From a checkpoint of a small masked image model: decoder layers 4.
Rows from block 7 of the encoder, named by matrix and row number. Rows with one number belong to one attention dimension. Each number is 128 + 32 x the weight over its row's rms, rounded and kept within 0 to 255. All counts start at 0. After the name is the row's rms in percent of the matrix's.
# q: attention query, key and value (stacked) (encoder.blocks.7.attn.qkv.weight, 768x256, the q third), inputs 0-127
# k: attention query, key and value (stacked) (encoder.blocks.7.attn.qkv.weight, 768x256, the k third), inputs 0-127
q.141 092 [120 122 165 151  72  84 162 119 151 161 147  92 145 111  97 120 148 126 211 163  71 150 109 141 183  90 110 117 137 141 118 159 178 146  95 133 128 161 132 104  61 105 138 142 120  83 132 133 160 126 101 110 132 107  90 147 114 148  96 186  84 124 124 111 155 163  89 113 143 159 142 121 140 131 107 115 141 144 122 128 110 113 130 217 141 123 136 159  57  62 106  84  82 141 110  27 112 195 161 155 114 131 141 145 117 126 105 143 149 142  66 129 139 104 164  61 112  96  45  80  67 121 120 175 162 215 121 112]
k.141 093 [170 103 147  85 101 162 135 179 156 126  62 116  63  74 148 194 114 168 107 160 141 151 130  93 132 181 146 128  59 187 123 180 106  80 116 128 165  82 127 119  97 140 126  80 123 121 113 132 116 109  77  95 122 127 152 184  82  66  63 121  94 160  92 156  75 173 162 103 123 114 146 127 146 150 164 189 134 147 151 125  95 158  66 149  90 150 159 128 115 121 127 134 123 126 133 125  96 149 150 169 156 114 163  74 133 121 168  71  81 164 152 101 100 137 120 189 147 170 197 133 112 104 109 125 163 123 144 107]
q.142 098 [138 110  93  81 164 146 151  80 149 141 161 112  94  98 168 146 131 167 157 101  90 179 106 136 119 134  66 183  94  97 122 149 126 129 106 131 150 126 123 156 140 105 208 103  82 113 176  91 136  99 138 121 169  91 137 133 145 148 133 108 165 107  99 132 134 125  54 113 123 178 110 156 160 198 139 151 105 102 105  82 118  77  94 118 114 167 159  99 141  96 113  81 130  86 151  97 118 147 161 110  86 130  95 133 113 180 119 117  79 131 141 105 122 172 113 119 172 107 133 128 118  93 186 114 190 146 178 118]
k.142 097 [140  86 155 153 137 139 165  86 150 136 129 139 137 101 141 148 114 147 146 197 117 179 139 156 140  96 136 144 134 140 128 122 118 135 125  50 113 137 135  97  83 141  66 104  63 198 150 155 157 117 103 151 123 132 159 129 106 154  76 134 104  96  99 142 128 107 129 109 143 125 183 119 122 165 159 102  95 127 105 127 102 152 172 174 122 149 185 161 102 195  85  95  85 130  58 112 209 184 228  73  75  98 151  74  89 101 144 142 119 139 117 113 151  98 143 139 110 127 131 131 100  92 110 112 158 206 151  63]
q.143 084 [ 84 148 160 158 103 133 120 147 105 148 121  75 208 142 107 133 105 115 118 119 128 132 155 118 131 126 137 170 102 187 110 176 127  70 110 101 140  98 158 156 142 145 108 125  95 153 108 109  97 104  39 108 137 105  94 122 136  97 167 154 137 133 174 104 126 124 108 135 151 143 184 158 133 205 121 145 154 147 145 109 154 137 120 162 150  90 161 134 144 115  54 154 121  91 155  91 178 155 175 124  96 171 124 176 140  88 123 185 119  99 136  20 147 177 109  70 124 147 140 102 182 113 137  77 149 141 150 166]
k.143 087 [158 124 136 131 150 100 155 155  91 148 149 191 120 142 115 147 119 153 142 113 107 147  62 201 138 203 116 173  89  88 128  72 187 133 134 118 126 131 132 108  93 104 140 138 131  58 136 128 147 144 126  88 147 122 110 151 183 140  96  82 101 171 101 113 143 145 121 160 149 212 147 104 128 145 128 126 109 147 163 101 127 206 112 145  99 103 100 132  98 103 153 154 123 149  77  72  87 162 164 140 190  85 141 138 131 126 109  58  53 190 138 147 114  90 152 178  73  99 186 149 154 104 143 106 184  85 175  86]
q.144 099 [151 125 164 133 107 124 127 144 107 117 132 114  80 120  94 163 134  89 119 142 118 160 119 128 145 179 179 168 183 162 164 133 126 149 181 112 161  67 159 109 139 110 110 125 129 193 139  97 153 151  68 172  59  42 195 197 105 106 174 120 119  92  85  81 166 144 108  64  49 121  98 116 160 129  96 179  84 121  99 162 166 123 111 147 130 156 143 116 138 107 127 119 158  82 123  98 105  71  25 156 159  73 134 204 125 109 104 176 114 106 149 114  77 142 155 118 153  97  93  77 138 156 152 106  94  91 107 174]
k.144 097 [148 143  56  91  85 112 115 156  97 167 142 176 139 167 147 125  62 137 144  79 121  76 151 134 133 139 147 100 102 141  67 129 163 181 123 107 134 143 105 101 133 143 118 134 157 191 118 125 128 123 191 103 126 113 102  57 143 171 101  90  97 124 148 126  98  74 138 131 117 141  70 160 113  99 102 140 122 124 237 128 134 158 139 123 177 109  82 106 163 168 191 171 144 126 147 161 153 117  63 110 154  95 133 129 128 100 138  73  51 185 159 139 205  83 163  95 126 141  40 126  89 134  93 114 163 150 179  74]
q.145 100 [102  89  96  98 144 153 163 106  93 141 130  89 138 173 123 135  88  95 142 107  86 166 166  94 128  92 121 116 132 139 123  90 155 171 169  83 100  92  98 120 160  54 165 122 137 136 148 116 125 145 114 176 146 102 118 144 131 132 110 173 124 102 155  82 158 127 133 118  90 165  97  97 155 120 148 108 148 128  78 124 167 157 160  97  95 142 155 119  89  51 141  87 121 169 113 201 136 130 103 170 198 152 129 108  79  80  75 178 146 133 127 141 124 118 140 132 148 154 106 110 177 108  68 137  79 183 129 131]
k.145 097 [122 134 146 115 106 155  42 136 143  98 121  89  61  79 173 130 120 101 103 190 111  60  68 123 141 177 140 144 146 131 104 125 112 138 130 181 145 103 146 133  78 169  96 163 160 185 129 116 133 114 127 131 115 128 143 115 130 141 175  80 148  71  85 128 138 144  93 133 140 124 147  97  84 107 129 174  86 165 133 152 172 116 150 165 107  82 132  97 101 121  98  78 101 128 160 125  66 116  38 136 118  84 153 195 154 155  97 101 112 161 132  81 154 113  84 102  93 132  93 115 104 122 126 133  77 154  99  80]
q.146 091 [157 139 111 109 157 133 178 106 152 149 109  69 172  71  83 173 129 128  87 140 111 143 155 213 137 138 140 104 221 145 121 120  59  62 165 107  72  58 112 123 128 159 183 126 165 141 109 143 143 123 147 106 104 170 190 118 180 112  77 139 117 127  60 160 126 120 157  88 127 103 151 125 146 136 128 109 128 110 115  85 113 112 153 133 100 115 108  95 185 124 138 120  48 144  82 107 121 129 113 137 126 103  75 178 114  78 107 146 129 108  99 149 153 161  76 154 162 146 133 153 149  90 190  88 146  66  22  97]
k.146 091 [ 38 140 127 153 174 102 117  74 121 116 143 116 139 187 152 119 130 148 184 124  82  98 117  90 107 166 124 167 149 139  85 153 163 100 164 106 129 164 118 146  92  33  86 116 149 143 138 117  81 133 128  72 155  83 169 104 167 132  93 113 114 132 136 143  48  63 165 117 136 132  98 178 142 160 108 160 116 125 134  94 113 133 115 135 184 114 125 112 161 134 100 134 119 110 115 138  57 148 142  98 118 141 119  90 121 152 108 164 124 140 119 133 106 118 105 120 120  71 109 121 139 138 109 138  96 146 143 104]
q.147 096 [113 123  61 167  86 186 178  67 183 180  85 134 126 108 152 207 137 103 146 136 153 151 179 115  93 112  80 161 153 131 119 117  97 163 147 135  78 150 103 102 140 135 136  85 129 122 105 113 125 174  88 128 132  99  71 116 136 125 123 164 108 162 187 124  88  93 167 130  55 116 174 135 150 125 160 143  86 143  94 140 174 112 115 103 137 113 142 102 107 151 133 135 131  58 130 120 136 132 162 132 169  99  82 155  99 142 100  62 159 139 184 100 123 172  90 146  86 140 133 110 126 111 132 113  65 163 113 105]
k.147 089 [131  96 120 126 138 153 126 175 116 122 129 126 152 140 126 129 108 115 100 132 160 130 139 160 116 153 160 124 106 142 138  84 177 119  76 109 128 117  87 167 109 150 114 151 122 143 133 128 136  57 131 122 153 157 154  86 123 123 150  99  98 156  82  88 113 182  50 169 135 144 123 110 121 122 134  89 181 150 148 159 170 140 159 134 146 131 211 171  53 157 163 143 106 159 152 173 160 153 129 141  58 124 149 172 158 136 177 109 233 128 224 126 131 165  86 159 132 134 141 119 108 164  88 144 155 131 136 165]
q.148 102 [ 97 137 145 106  86  91 166 107 124 177 111  50  84  81 156 112 133 159 179 133 157 157 145 136 173 165 141  99 118 138  70 101  88 134 123 125 164  74 129 102 130 101 113 151 152 184 131 129 142  86  88 122 143 103 127 191 118 125 100 181  88  70 129  91  90  77 132 170  71 119  96 125  68 122 176 128  86 127  93 122 119 118 116  95 137 136 110 129 148 137 104 197 120  28  98 113 144 133 148 123 179 117  90 141 158 151 109  83  92 163 114 151 103  97 122 102 122 139 106 111 113 174 123 114  68 117 162  84]
k.148 098 [ 90 141  87 119 115 105 146 151 131 138 163 195 137 149  95 146 116  98 186  74 166  78 109 119 206  67 144 137 165 115 196 105 145 117 205 194 131 148 173 106  92 145 163 124 105 135 117  98 130 106 104  80  80  90 123 134 128 117  79 179  90 158 100  69 148 161 101  98 110  60  98 198 128 162 121 119 120 122 130 108 127 113 113 131 172 146 127 138 151  90 104 101 145 140 148 111  95 157 118 125 128  75 118  96 150  73 138 149 126 173  67  99 104 169 100 185  71 115 110 109  72 146 195 114 212 158 110 163]
q.149 098 [148 123 138 111 178 117  99 142  52 157 178 104 103  27 214 101  83 112 126  91 102 173 131 134 145 134 206  98 133  91 116 108 160 206 134 184  97 119 105 158 116 135 164 171 124 137 154 111 141  79 177 155 146 132 141 126 107 142 140 133 112  92  65 127 122 115 109 155 139 135 112 119 165 122 141  90  72 129 121  67 163  82 121 112 125 148 149 157 110 132  61 148  98 137 165 156 117  45 119  99 117 112 155 154 144  91  99 112 178 173 143  48 132 130 113 135 142 128 117 138 131 171 132 131 155 114 101 115]
k.149 093 [107  96 144  96 156 112  86 139 130 134 146 200  64 138  48 133 145 121  97 148 118 106 171 119 158 206 132 117  95 130 121 120 108 142 130 120 102 160 122 135 140 147 146 120 118 164 135 180 105 205 115 141 108 137 142 108 127 125 147  78  89  55 207 160 170 128  76 137 107 160  85 155 177 166 130 117 116 147 118 125 127  67 173 143 151  92 153 141 140  72 175 104 135 135 112 156 141 201 157  81 153 114 161 111  93 127 110 133 117 138 172 171 109 139 157 140 129 116 114 130 168  99 169  98  91 124 140 105]
q.150 103 [177 123 119 144 104 151 126 108 102 143 122 148  37 150  99 116  64  59 133 150 156  55 131 100  96 142 148 120 151 134 133 139 126 171 140 136  97 141 152 123 134 101 192 123  97 123 160 168 136 156 126  71 110 107 143 147  92 119 114 131  85 139 118  93 168  97 190  90 184 164 106 119 109 127 137 121 163  71 124  97  64 113 170 176 127 140 148 133 151 134  93  92 122 154 117 130 105 127 164 155 114  97 146 151 143 117 109 144  88 109 148 112 101 107 133 108  90 121 123 177 168 145  91 121 153 146 112 103]
k.150 099 [ 70 135  86 120 153 126 140 136 154 172 148 128  92 156 114 123 123 138 154 119 104 153 126 114 160 119 108 141 170  85  98 134 141 131 128  72 100 125 105 101 115  78 154 109  66  35 146  82 193 101 116 103 150 147  61 168 129 146 138 162 169  41 124 108  71 136  76 192 153 112 106 140 192 151 164 159 136  73  85 138  55 155  79  88 138 117 179 150 150  57 132 197 133 115 168 130 138 134 112  98 125 140  89  43 106 108 114 134 132  73 138 169 113 189 114 110 194 121 132  94 138 141 137 166 101 155  89 142]
q.151 091 [102 155 102 173 141  89 110 180 149 162 142 121 151 113 104  90  85 130 173 141 132 116 140 127 155 146 124 102  68 174 161 151 128 168 131 133 114 121 137 124  97 180 119  63  81  90 149 107  54 120 111 122 122  97 160  97 177 154 149 115 139 166  85 163 156  68 154 110 140 102 110 106 123 135 183 124 137 108 199 132  53 129  76 105 139  83 163 128  95 133 107  63  97  83 120 147 108 177 125 163 150 154 132 130 169 163 155 165 147 151 171 196 161 135 116  58  99 130 107 145 164 128 123 128  98  99 118 164]
k.151 092 [144 102  98 168 174 149 178 152 169 151 163 123 191 112 122 139 130 118 111  87 113 170 136 135 132 140 137 117 161  84  56 132 147  74 133 159 143 127 144  94 164 113 139 181  86 118 125 171 183 116 152 136 188 162 139 135 151 117 127 200 168 176 142  57 125 133 107  86 155  75  85 148  99 136  78 152 111  95 134 101 128 176  99 106 132 179 144  79 121 101 156 155 171 122 147 137 140 151  98 134 143 166 118  98 108 171 146 178 181 183 140 115 117 201  73 152 141 119 131 132 113 156  94 162 144 103 117 131]
q.152 107 [163 103  70 137 148 128 174 159 150  57 142 202 144  97 104  34 128  76 165 178 119 141 176  89 178  85 168 134  97 158  86 109 125 125 132 106 146 113  70 105 141 132  81 109  88 144 131 112  77  98 117 125  87  86 140 110  86  99 105 114 154  49 185 125 156 142 127  76 119 158 131 111 164 140 100 111 103 149 130 150 139 159 129 163 109  97 128 109 167 146 143  84  97 118 156 146 125  99   7 113 175 120  85 108 141 130 126 143 117 210 106 156 152 105 120 130 143  46  92 142  65 163 144 136 138 105 142 149]
k.152 096 [137 122 119 164 149 123 112 144 109 139  76 127 199 114 140  88 180  74 110 194  99  86 119  93 136 145  81 123 180 129 107 121 138 155 129 105 124  92 162  98 175 152 107 117 156 123  69  58 155 159 159 221 108 152 176 166 110 119 133 159 121 145 141  95 172 113 126 128  81  71 141  75  66 173 138 102 142 117  83 202 162 139 129 141 130 125 100 142 133 110 127 105 122 129  45 167 125  93  52 159 141 108 104 168 161 112 167 169 184 124 115  94 182 170 138 118 129 183 145 112 118 137 163 149 156 127  84  92]
q.153 097 [128 202  91 119  99 109 200 100 161 105  78 132 197 145 114 125 130 156 184 108 193  84 126 180 102 133 142 132  87 163 114 112 166 125 109 107 154 106 124 152 179  97  83 163 120 168 164 168 132 149 169 126 136 114 107 104 141 100 102 147 179  93 140 158 110 155 169 101 113 110 151 117 145  68 129 117 108 119  77 119 143 166 132 105 196  80  89 164 132 170 178 174 127 105 111 168  94 120 102 136 136 111  80 109  85 119 131 155 114  73 140 132 128 143 130  96 100  75 185 115 180 103 133 111 192 136  47 141]
k.153 096 [172 122 132  94 120 101 127 154  86  36 137 140 140 105 149 119 139 126  99 100 133 106 125  96 159 133 129 144 133 134 108 126 115  84 155 127 174 109 137 117 101 117 112 118  78 195  62 118 156  80  97 100 154  96 203  76  61 145 123 117 134 195 115  97 124 158 117 109 100 129  75  39  74 135 145 164 105  95  98 148 147 134 124 117 120 139 161 131 205 123 142  82 119 123 119 122 145 102 165  73 182  85 115 136 142 111 138 121 157  81  97 130 142 140 114 129 163 115  83 163  89 158 129 172 128 117 127 123]
q.154 095 [ 98 126 127 154 132 102  56  90 123 160 150 122 155 169 218 105 138 113  92 154  90 122 142 114  93 141  74 181 131 124 138 161 151 183 156 129 196 151 107 197 133 148  79 118 101 104 123 145 146 121 123 127 151 114 117 123 123 157 114 119 136 124 153 146 138 132 179 131 129 105 179 156 138  92 160 144 115 185  82 167  48  88 187 135 169 121  93 149 187 155 106 153  95 173 129 103 126 146 122 149 166 118 144 126  72  84 176  92 131 121 148 148  83 195 202 129 158  59 115 129 118 157 152 144 121  83 165 107]
k.154 096 [ 97 151 110 131 143 135 176 220  89 171 128 154 141 106 102 140 141 134 135  90 160 141 116 158 174 112 159 170 149 143 120 113 145 158 160 132 100 117 138 101 142 161 137 166 102  69 127 132  34  86 111 141 164 106 146  84  80 141 115 129 137 154 136  90 151 117 122 117  86 151 145 128 158 144 192 160 188 108 153 164 182 134  35 158  93 101 199 137 122 145 122 123 112 148 134 101 120 140 126 150 111 139 172 142  49 131 109 181 159 113 102 163 139 116 146 155 179 104  84 157  99 107  53 119 112  95  64 128]
q.155 094 [133 174  83 137 156  73  94 212 116 137 123 146 188 156  75 119 199 109 145 101 132 130 111 154 130 100  77 122 185 109 153 113 144 111 126 162 114 138 135 127 140 132 127  61 165  81  69 130  96 128 133 124 105 125 156 105 110 142 104 154 122 162 130 132  84 114 166 152 169 195 165 114 121 151 135 121 120 133 156 100 153 118 145 117 116  73 118 145 177 109 110  94 166  85  91 153 170  73  61 105 110 156 137 144 121 132 119 121 106  94 174 100 116  86 116  98 113  83 149 169 136 149  82 134 129 103 120 106]
k.155 088 [ 88 143 129 134 132 190 149 134 150  99 114 138 189 177  68 177 166 149 175 157 139 114 162 129  99  98 144 170 135 132 164 157  79  64  91 124 133  95 128 125 107 130  72 117 155  97 132 119  98  86  90  79 106 101 122 139 197 135  86 124 145 137 143 179 173 150 122 108 164 156 100 148 127 182 126 174 107 150 134 158 120 136 140 135 188 137  75 121 163  55 155 129 132  87 182 161 126 103 124 171 112  78  94 133 117 132 133 145 168  79 139 137 103 154 128 183 112 117 163 106 152 124 159 103 182 116  96 130]
q.156 096 [ 86 116 155 165  85 177 148 149 145 115 150  61  80  95 135 138 202 112 190 146 130 124 109  84 158 152 151 123 164 115  47 144 111 145  98 107 142  95 126 127 123 115 104  79 158 130  90 125  92  96 143 112 152  96 127 113  87 201 136 119  87 177  80 165 104 166 166 106  85  72 159  94 165 155 116 165 151 149  66 167 139 195 128 144  85 100 179 167 155 178 160 105 123 102  93 140 140 140 148 194 156 133 119  81 183 163 143 137  91 180 138 113 130 155  66 119  91  81 139 117 109 173 124 117 176 135 129  86]
k.156 090 [138 131 139  78  88  89 129 156 117 130 113 112  88 105 142 127 180  69  80 109 132 165  85  93 158 150  64 166 143 149 119 131 183  86 144 131 140 145 114 130 177  76  81 100 119 102 109  93  98 134  96 134  65  73 108 121  89 127 105 182  98 118 153 119 149 170 120  75 148  77 118  95  86 151 178 150 117 111 113 198  91 123  80 154  95 156 113 145 115 185 114  77 122 146 121 137 116 112  60 151 135  96 121 193 146 132 103 162 107  94  89 114  89 106 134 100 148 159 106 120 121 113 106  99 189 139 145 110]
q.157 093 [153 102 114  97 116 152 114 114 110 108 136 140 128 127  70  91 121 133 162 166 111 142 150 112 128 154 137 156 180 133 188 166 166 157 107 100  97  63 135 146 162 131 128 110  94 156 139 127 100  72  88  38 137  80 186 119 157 155 116  98 105 105 107 159  61 131  72 116 139 134  89 119 109 196 132 157 172  72 100 186  90 140 148 134 130 152 130 148 145  92 117 154 126 183 114 102 115 188  12 135 101 142 138 131 150  97 129 122 171 109  77 101 129 131 149 102 109 129 115 141 100 154 114  96 169 118 128 125]
k.157 084 [ 98 122 180 126  80 164 100  73  92 127 140 166 121 139 201 126 155 145 147  70 154 113 158  98  91 120 132 106 153 146  97 101 145 114 114  84 102 144 139 118 151 158 136 113 120  82 114 104  47 136 133 121 130  98  94 140 113 157  45 109 174  94 131 137 162  45 150 134 145  98 133 149 136 109 142 133 169 112 133  74 131 106 102 140 129 117 154 182 182  77 159 162 134 147  86 105  78  89 176 149 189  69 132  97 128 127 127 190 134 135 139 127  46  97 153 131 149  98 158 142 140 162  92 123 132 135 110 154]
q.158 095 [141 156 114 151 118  74  87 102 120 108 170  77 148 110 150  71 131 101 165 122 115 103 119 115 111 144 129  88 179 102 149  90 101  64 186 134  50 119 144 189 143 157 125 108  96 141 199 187 159 124 168 114 117 191 170  92 161 155 159 127 156 140 186 128 151  75 135 147 168 182  95  74 103 151 210  85 148 120  47 161 129 130 143  60 150 135 198  79 127 138 114  55 133 160 139 127  96 113 150 116 102 121  94 139 119 173 128 147 103 119 121 113 135 105 170 115 104 114 129 113 118 134 143 187 157 104  44 163]
k.158 090 [118 135 134 112 133 129 215 120 110 142 140 134 135 106 120  87  99 161 123 145 161 152 200 195 129 140 105 106 150 130 161 142 129  75 166 120 178 142 125 126  87  96 123 120 129 120 100  77 149 164 139  62  92  72 105 100 126  91 111 151 173 156  50 100 136 148  98 111 146 123 134 167 168 115  34 117 139 150 128  78 129 169 172 108 143 200  86  95  91 126 124  95 139 157 122 130 168 154 170  62 205 139  95 102 124 144 141 137 139  73 113 159 143 134 118 124 123 111  81 124 209 176 167 122 121 123  83  77]
q.159 093 [111 165 111 173 136 108  92 140 134 152 111 154 165  83 192 120 163 112 129 127  90 106 151 100 138 104 126 116 178 129 154  78 161 147 104 157  99 134 168  89 130 170 100 156 132  89  80 139 103 126 135 147 146 177 160 161  82 173 145  94 176 168  38 172  99 186 182 110 117 136 134 192 183 122 164 145 145 138 207  99 123 206  95 114 158 137  99 155 152 206 171 120  95 144 164 133 129 116 152  92  80 128 115 152 175 141 135  83  63 159  67 140 168 130 134 120 146 123 120  91  87  69 108 113 102 171 146  94]
k.159 092 [150 114 174 110 110 146 114 107 159 147 139 117 101 126 166 123 128 100  40 143 103 144  82  97  92 114 133 140  76 176 166 148  83 154 114 130  81 102 105 131  90  90 108  77  79 149 172 149 169 108 126 207 140 126 144 149  95  95 138 164 120 140 126 153 131 138 167 127 140 110 156 144 143 154 113 140  81 134 159 122  78 129 162 152 109 131  84 131  63  85 100 112 106 127 148 196  88 104 144 199 120 176 103 126 127 113 169 159 139 121 179 123 137 147 160 115 119  66  87 195 131 154 119  74 114 144 135 152]
q.160 089 [145 143 119 145 124 109 142 162 162 150 167 122 118 152 149 111 143  96 136 116  94 138 128 129 190 142 154 105  86 114  91  60 101 121 144  90 128 129  86 143 110 102 158 147 108 174 170 100 139 108 134 118  94  95 225 144 136  80 138 116 154 142 150 161 105 127 124 127 156 203 165 122 145 126 140 124  74 138 156 106 137  84 135 130 164  95 143 133 101  55  99 119  98 104 107  80 108 175 200  89 127 118  64 120 138 107 194 149  55 132  99 137 129 120  83 163  81  60 122 134 130 146 124  87 144 155 130 179]
k.160 086 [131 106 151 152 110 145 158 136 124 122  74  80  91 103  66 142 133 148 101  91 120 135 155 155 148 142  87 124 163 134 139  84 114 126 186 162 100 203 113 107 117 114  85 109 122 111 131 153 118 134  82 134 127 116 213 146  94 135 167  92 192 153 142 136 103 105 142 146  58 116 103 131 110 111 174 108 133 122  46 145  74 117 170 115 124 138  31 170 114 118  94  76 159 116 173 214 137 108 116 145 210 120 142 149 109 134 102 100 130 146  69 130 192  93 115  67 134 181 141 146 101 163 175  96 139  95 153 112]
q.161 107 [ 96 104 163 170 118 105 108 177 126 136 179  58 144 152 167 119 119 158 132  77 106  77 158 117 157 105 158 140 190 159 142  99  72 102 132 150  75 140 161  63 141 143 104 154 104 131  81 119 124  67  95 120 115 124 178 157 140 113 153 167 112 154 155  74 135 184 144  97 127 193 158 134 147  72 106 149 138 173 133 162 138 143  61 113 161  83 192 148  84  89 130 142  74  71 108 149  87 197  93 207 113 136  99 151  76 105 155 136 143 196 127 123  98 201 118  88 100 166 144 124 137 135 177 162 107 108 140 125]
k.161 103 [136 120 100 124 147 146 226 136 122 137  70 132 131 165  59 157 109 166 142 148 116  91 136 141 129 175 113 132 143 158 141 100 162 166 115  94 167  89 131  73 149  83  75 112 113 119 145 134 181 146  85 100 119 133 124 155 178 122  55 140 163  99  75 146 112  87 157 161  99 149 102  86 115 109 136 143 127 118 138  87 157 140 145 142  82  93 141 129 148 144 131 120 140 155 165  72 105 138  97 193 188 129 118 111 138 137 153 101  82 107 123 183 147 129 144 142 123  69 167 152 141 148 143 129 165 152 108 135]
q.162 092 [ 54 178 152 128 163 129 105 104 130 130  88 139 113 154  74 146 127 142 127  79 129 139 149  56 141 156 136 116 174 129  95  99 123 152 149 177  81 154 168 184  27 164 152 161 122 130 121 134 148 156  75 132 161 106 116 107 170 134 126 143  76 150 128 205 156 190 162 134 156 177 142 156 127 116 121 134 152 139 163 106 136 148 133 154 126 124 153 105 149 101 136 173 147 166 164 139 138 116 187  79 121 147 152 171 184  76 122 121  77 161 121 121 120 129 134 141 190 136 162 113 142 120 121 118  94 142 143 116]
k.162 089 [ 85  69  95 119 136  93 183 136 148  94 118 114 167 139 198 158 113 121  64 155 112 151 109  97 180  78 162  99 102 168 112 131 117  57 133 129 141 128 142 116 128 125 138  41 141 109  98 149 133 148 109 111  97 130 131 160 136 104  63  97 170 115 118 111 130 105 144 134  90  88 164 147 144 116 116 146 146 113 118 127 137 133 154 144 211 114 141 130 107 137 118 140 134  46 167 158 127 130 113 133  81 151 127 144  97 126  95 162 113 104 176 138  97 117  96 126  83 114 109 136 138 101 122 163 139 107 127 211]
q.163 088 [122 167 101 111 125 162 132 188 140 135 104  97  86 175 148  74  82 127 111 132  51 149 137 147 159 143 130 137 128 141 119 127 135  90  47 101 146 138 128  79 122 134 110 178  87 120 110 179 136 164 157 194 142 153 130 137  91  59 165 120 159 130 112 109 179 120 148 124 215 130  78 108  63  94 128 160 133 103 136 156  99 127  62 101 148  58 130 118 118 147 166  76 139 185 155 112 117 114 162 183 121 138  73 141 110 113 165 144 127 102 118  96  58 120 124 175 110 101  71  82 164 125 128  70  80 134 133 112]
k.163 088 [115 165 107 156 151 144 142  93 137  75 142 101  69 150 144 185 111 172 106 164 137 105 195 155  84 133 130 100 122 100 101 154 174 142 154 149 126  97 131 162 130  75 173  57 121 174 152 133 121 174  97 100 139 114 115 135 115 179 166 138  97 172  95 157 166 165  93 128  84 179  54 129 149 143 162 133 118  45 104 106 156 104 131 144 110 162  89 149  90 124 137  93 109  82  59 145 114 131 133 128 148 142 146 149 157 145  75 153 145 141  90 150 129 121 176  67  85 171  91 126 156 154  93 122 198 187 135 106]
q.164 102 [103 111 115 123 127 120 153 152 107 140 150 144 109 100 100 117 122 111 154  93 108 136 168 180 122 135  88  83 140  75 153 171  46 130 169 154 137  56 118 124 129 111 140  93 119 104 174 156 158  39  72 114 146  88  50 198 137 102 153 108 148  58 182  92 152 134  89 105 153  91  66 148  47 133 122 133  92  94  96 143 115  93 110 107 134 167 132 128  70 128  64  97 115 123 152 104 138 172 148 122 198 114 145 148 148  78 149 122 159 189 119  70 186 180 103 146 107 138  93 188 109 100 118 115  91  80  89 154]
k.164 098 [138 146 141  91  83 125 103 163 110  88 134 128 120 123 117 122 109 136 129 164 121  80 141 111  80 127 124 112  71 127 115  62 136 117 152 139 132 146 154  82 157 145  83 112 140 162 162 152 176 129 123 150 161  83 125 106 170 112 126 110  70 132 134  96 138 120 145 190 170 121 151 123  67 112 130 110 108 110 117 102 171 118 130 219 125 155 117 157 100  97 120 127 119 140 144 130 114 190 136 104 160 147 172  88  91 166 158 165 134 116 151 141  91 109  67 153 130  80 167 162 191 119 104 161 178 137  77  84]
q.165 093 [147 128 186 155 101 111 172 100 150  94 124 125  57 156 120 102 143 115 108 129 160 140 153 143 162 122 146 173 123 150  81 145 149 155 110  49 154 124  94 173 142 131 106 161 167 130 132 128 126  93 146 134 125 177 151  74 131 135 124 140 126  99  99 116 147 177  46 146  88 101 116 116 103 121 128 140 106 112 136 100 133 194  93  99  59  95  99 180 100 129 135 114 110 131 140 126 203 121 111  83 168 103 147 135 121  81 116 166 123 203  91  83 120 101 147 167 151 193 139  59 108 125 170 135 155 100 122  75]
k.165 091 [191 145 140 119 113 157 158 134  84 131 112 142 108 159 182  94  95 174 155 109  95 125 111 110 133 124  82 133 145 173 151  95 139 196  87 102 103 138 113 135 141 213 105 122 105 154 142 155  80 144 127 106  90 124 116 191 125 102 158 111  82 150 156 114  74  78 169  95 106 134 152 121 151  95 166 137 140 123 156 119 126 113 156 134 102 153 125 169 143 195 117 134 107 157 138 106  87 143  80 172 116 164 132 107 129 136 151 131 197  80 136 127 117  69 163  98 132 118  77 122 113 178 175 163 157 147 185 146]
q.166 101 [114 152 166 113 157 163 115 141 154 140  78 153 199 161  86 197 142 191  87  95  98  94 159 132 144 115 113 131  82 132 168  81 147  80 121 138 134 132 168  59 149 142 171 134 128 145  85 173 158 118 153 150 116 153 120  89 168 135 104 117 115 188 106 155  77 148 140 166 117 130 179 132 104 132 145 101 134  92 136 135 123 106 133 117 170 194 164  86 173 100 197 117 151 114 132 134 137 133 151 144 142 113 123 155 135 166 131  79 155  77 156 124 149 127 157 127 109 122 146 145 148 139 133 187 112 160 129 108]
k.166 091 [159 127 123 112 168  53 155 133  74 117 218  70 176 147 128 129  84 122 150 119  95  52 120 162 113  90 123 108  77 123 146 155  82 128 105 120 142 152 152 130  92  54  98 137  77  76 133 100 144  99 128 160 130  96 127  55 156 119 149 143 117 151 151 174 147 152 108  81 131 152 181 142 109  96  89 180  81 119 181 106 110 117  80  64 126 104 163 130 124 136  69 174 105 167 164 101 148 142 162 107 133 136 107  94 118 177 132 152  92  79 122  88 107 117 134 174  99  89 149 181 112 121 101 129 157  76  99 124]
q.167 095 [111 141 140 183 166 136  71 147 146 156 144 150 197 165  83 134 124 123 148 139 157 179 136  90 111  70 131  87 151 128 129 126 181 148 114 141 133  90  80 166 102 159 136 152 116 141 152 122  98 163 153  86 101 176 141 103 116 104 148 151 152 218 159 141 117 167 169 112 110 146 112 143 163 153 164 179 125  74 101 151 113 128 115  98 127 116  53  81 112 109 180  96 148  96 116 166 107 141 111  94 200 148 130 117 111 106 132 143 125 119 140 200 100 128 150 150 146 134 184  97  77 108 109 145 187  96 152 102]
k.167 089 [150 131 117 167  94  75  89 161  93  71 127 135 125 113 188  72 105  73 126 204 129 100 141 135 115  97 128 129 128 125  83  78 154  38 102 122  80 182  77 166 121 159  99 170 112 121 105  93 100 131 133 117 119 131 144 150 139 133 171 124 163 139 112 117 139  84  97 147 154 128  95 129  75 167  81  79 115 165 137 156 114 155 162  84 139 120 110 104 135 145 139 195 170 156 155 154 142 131  84 158  60 116 112 116 108  93 108 155 132 127 169 131 112  94 169  75  81 107 116 123 131 170 147 144  99 153 131 107]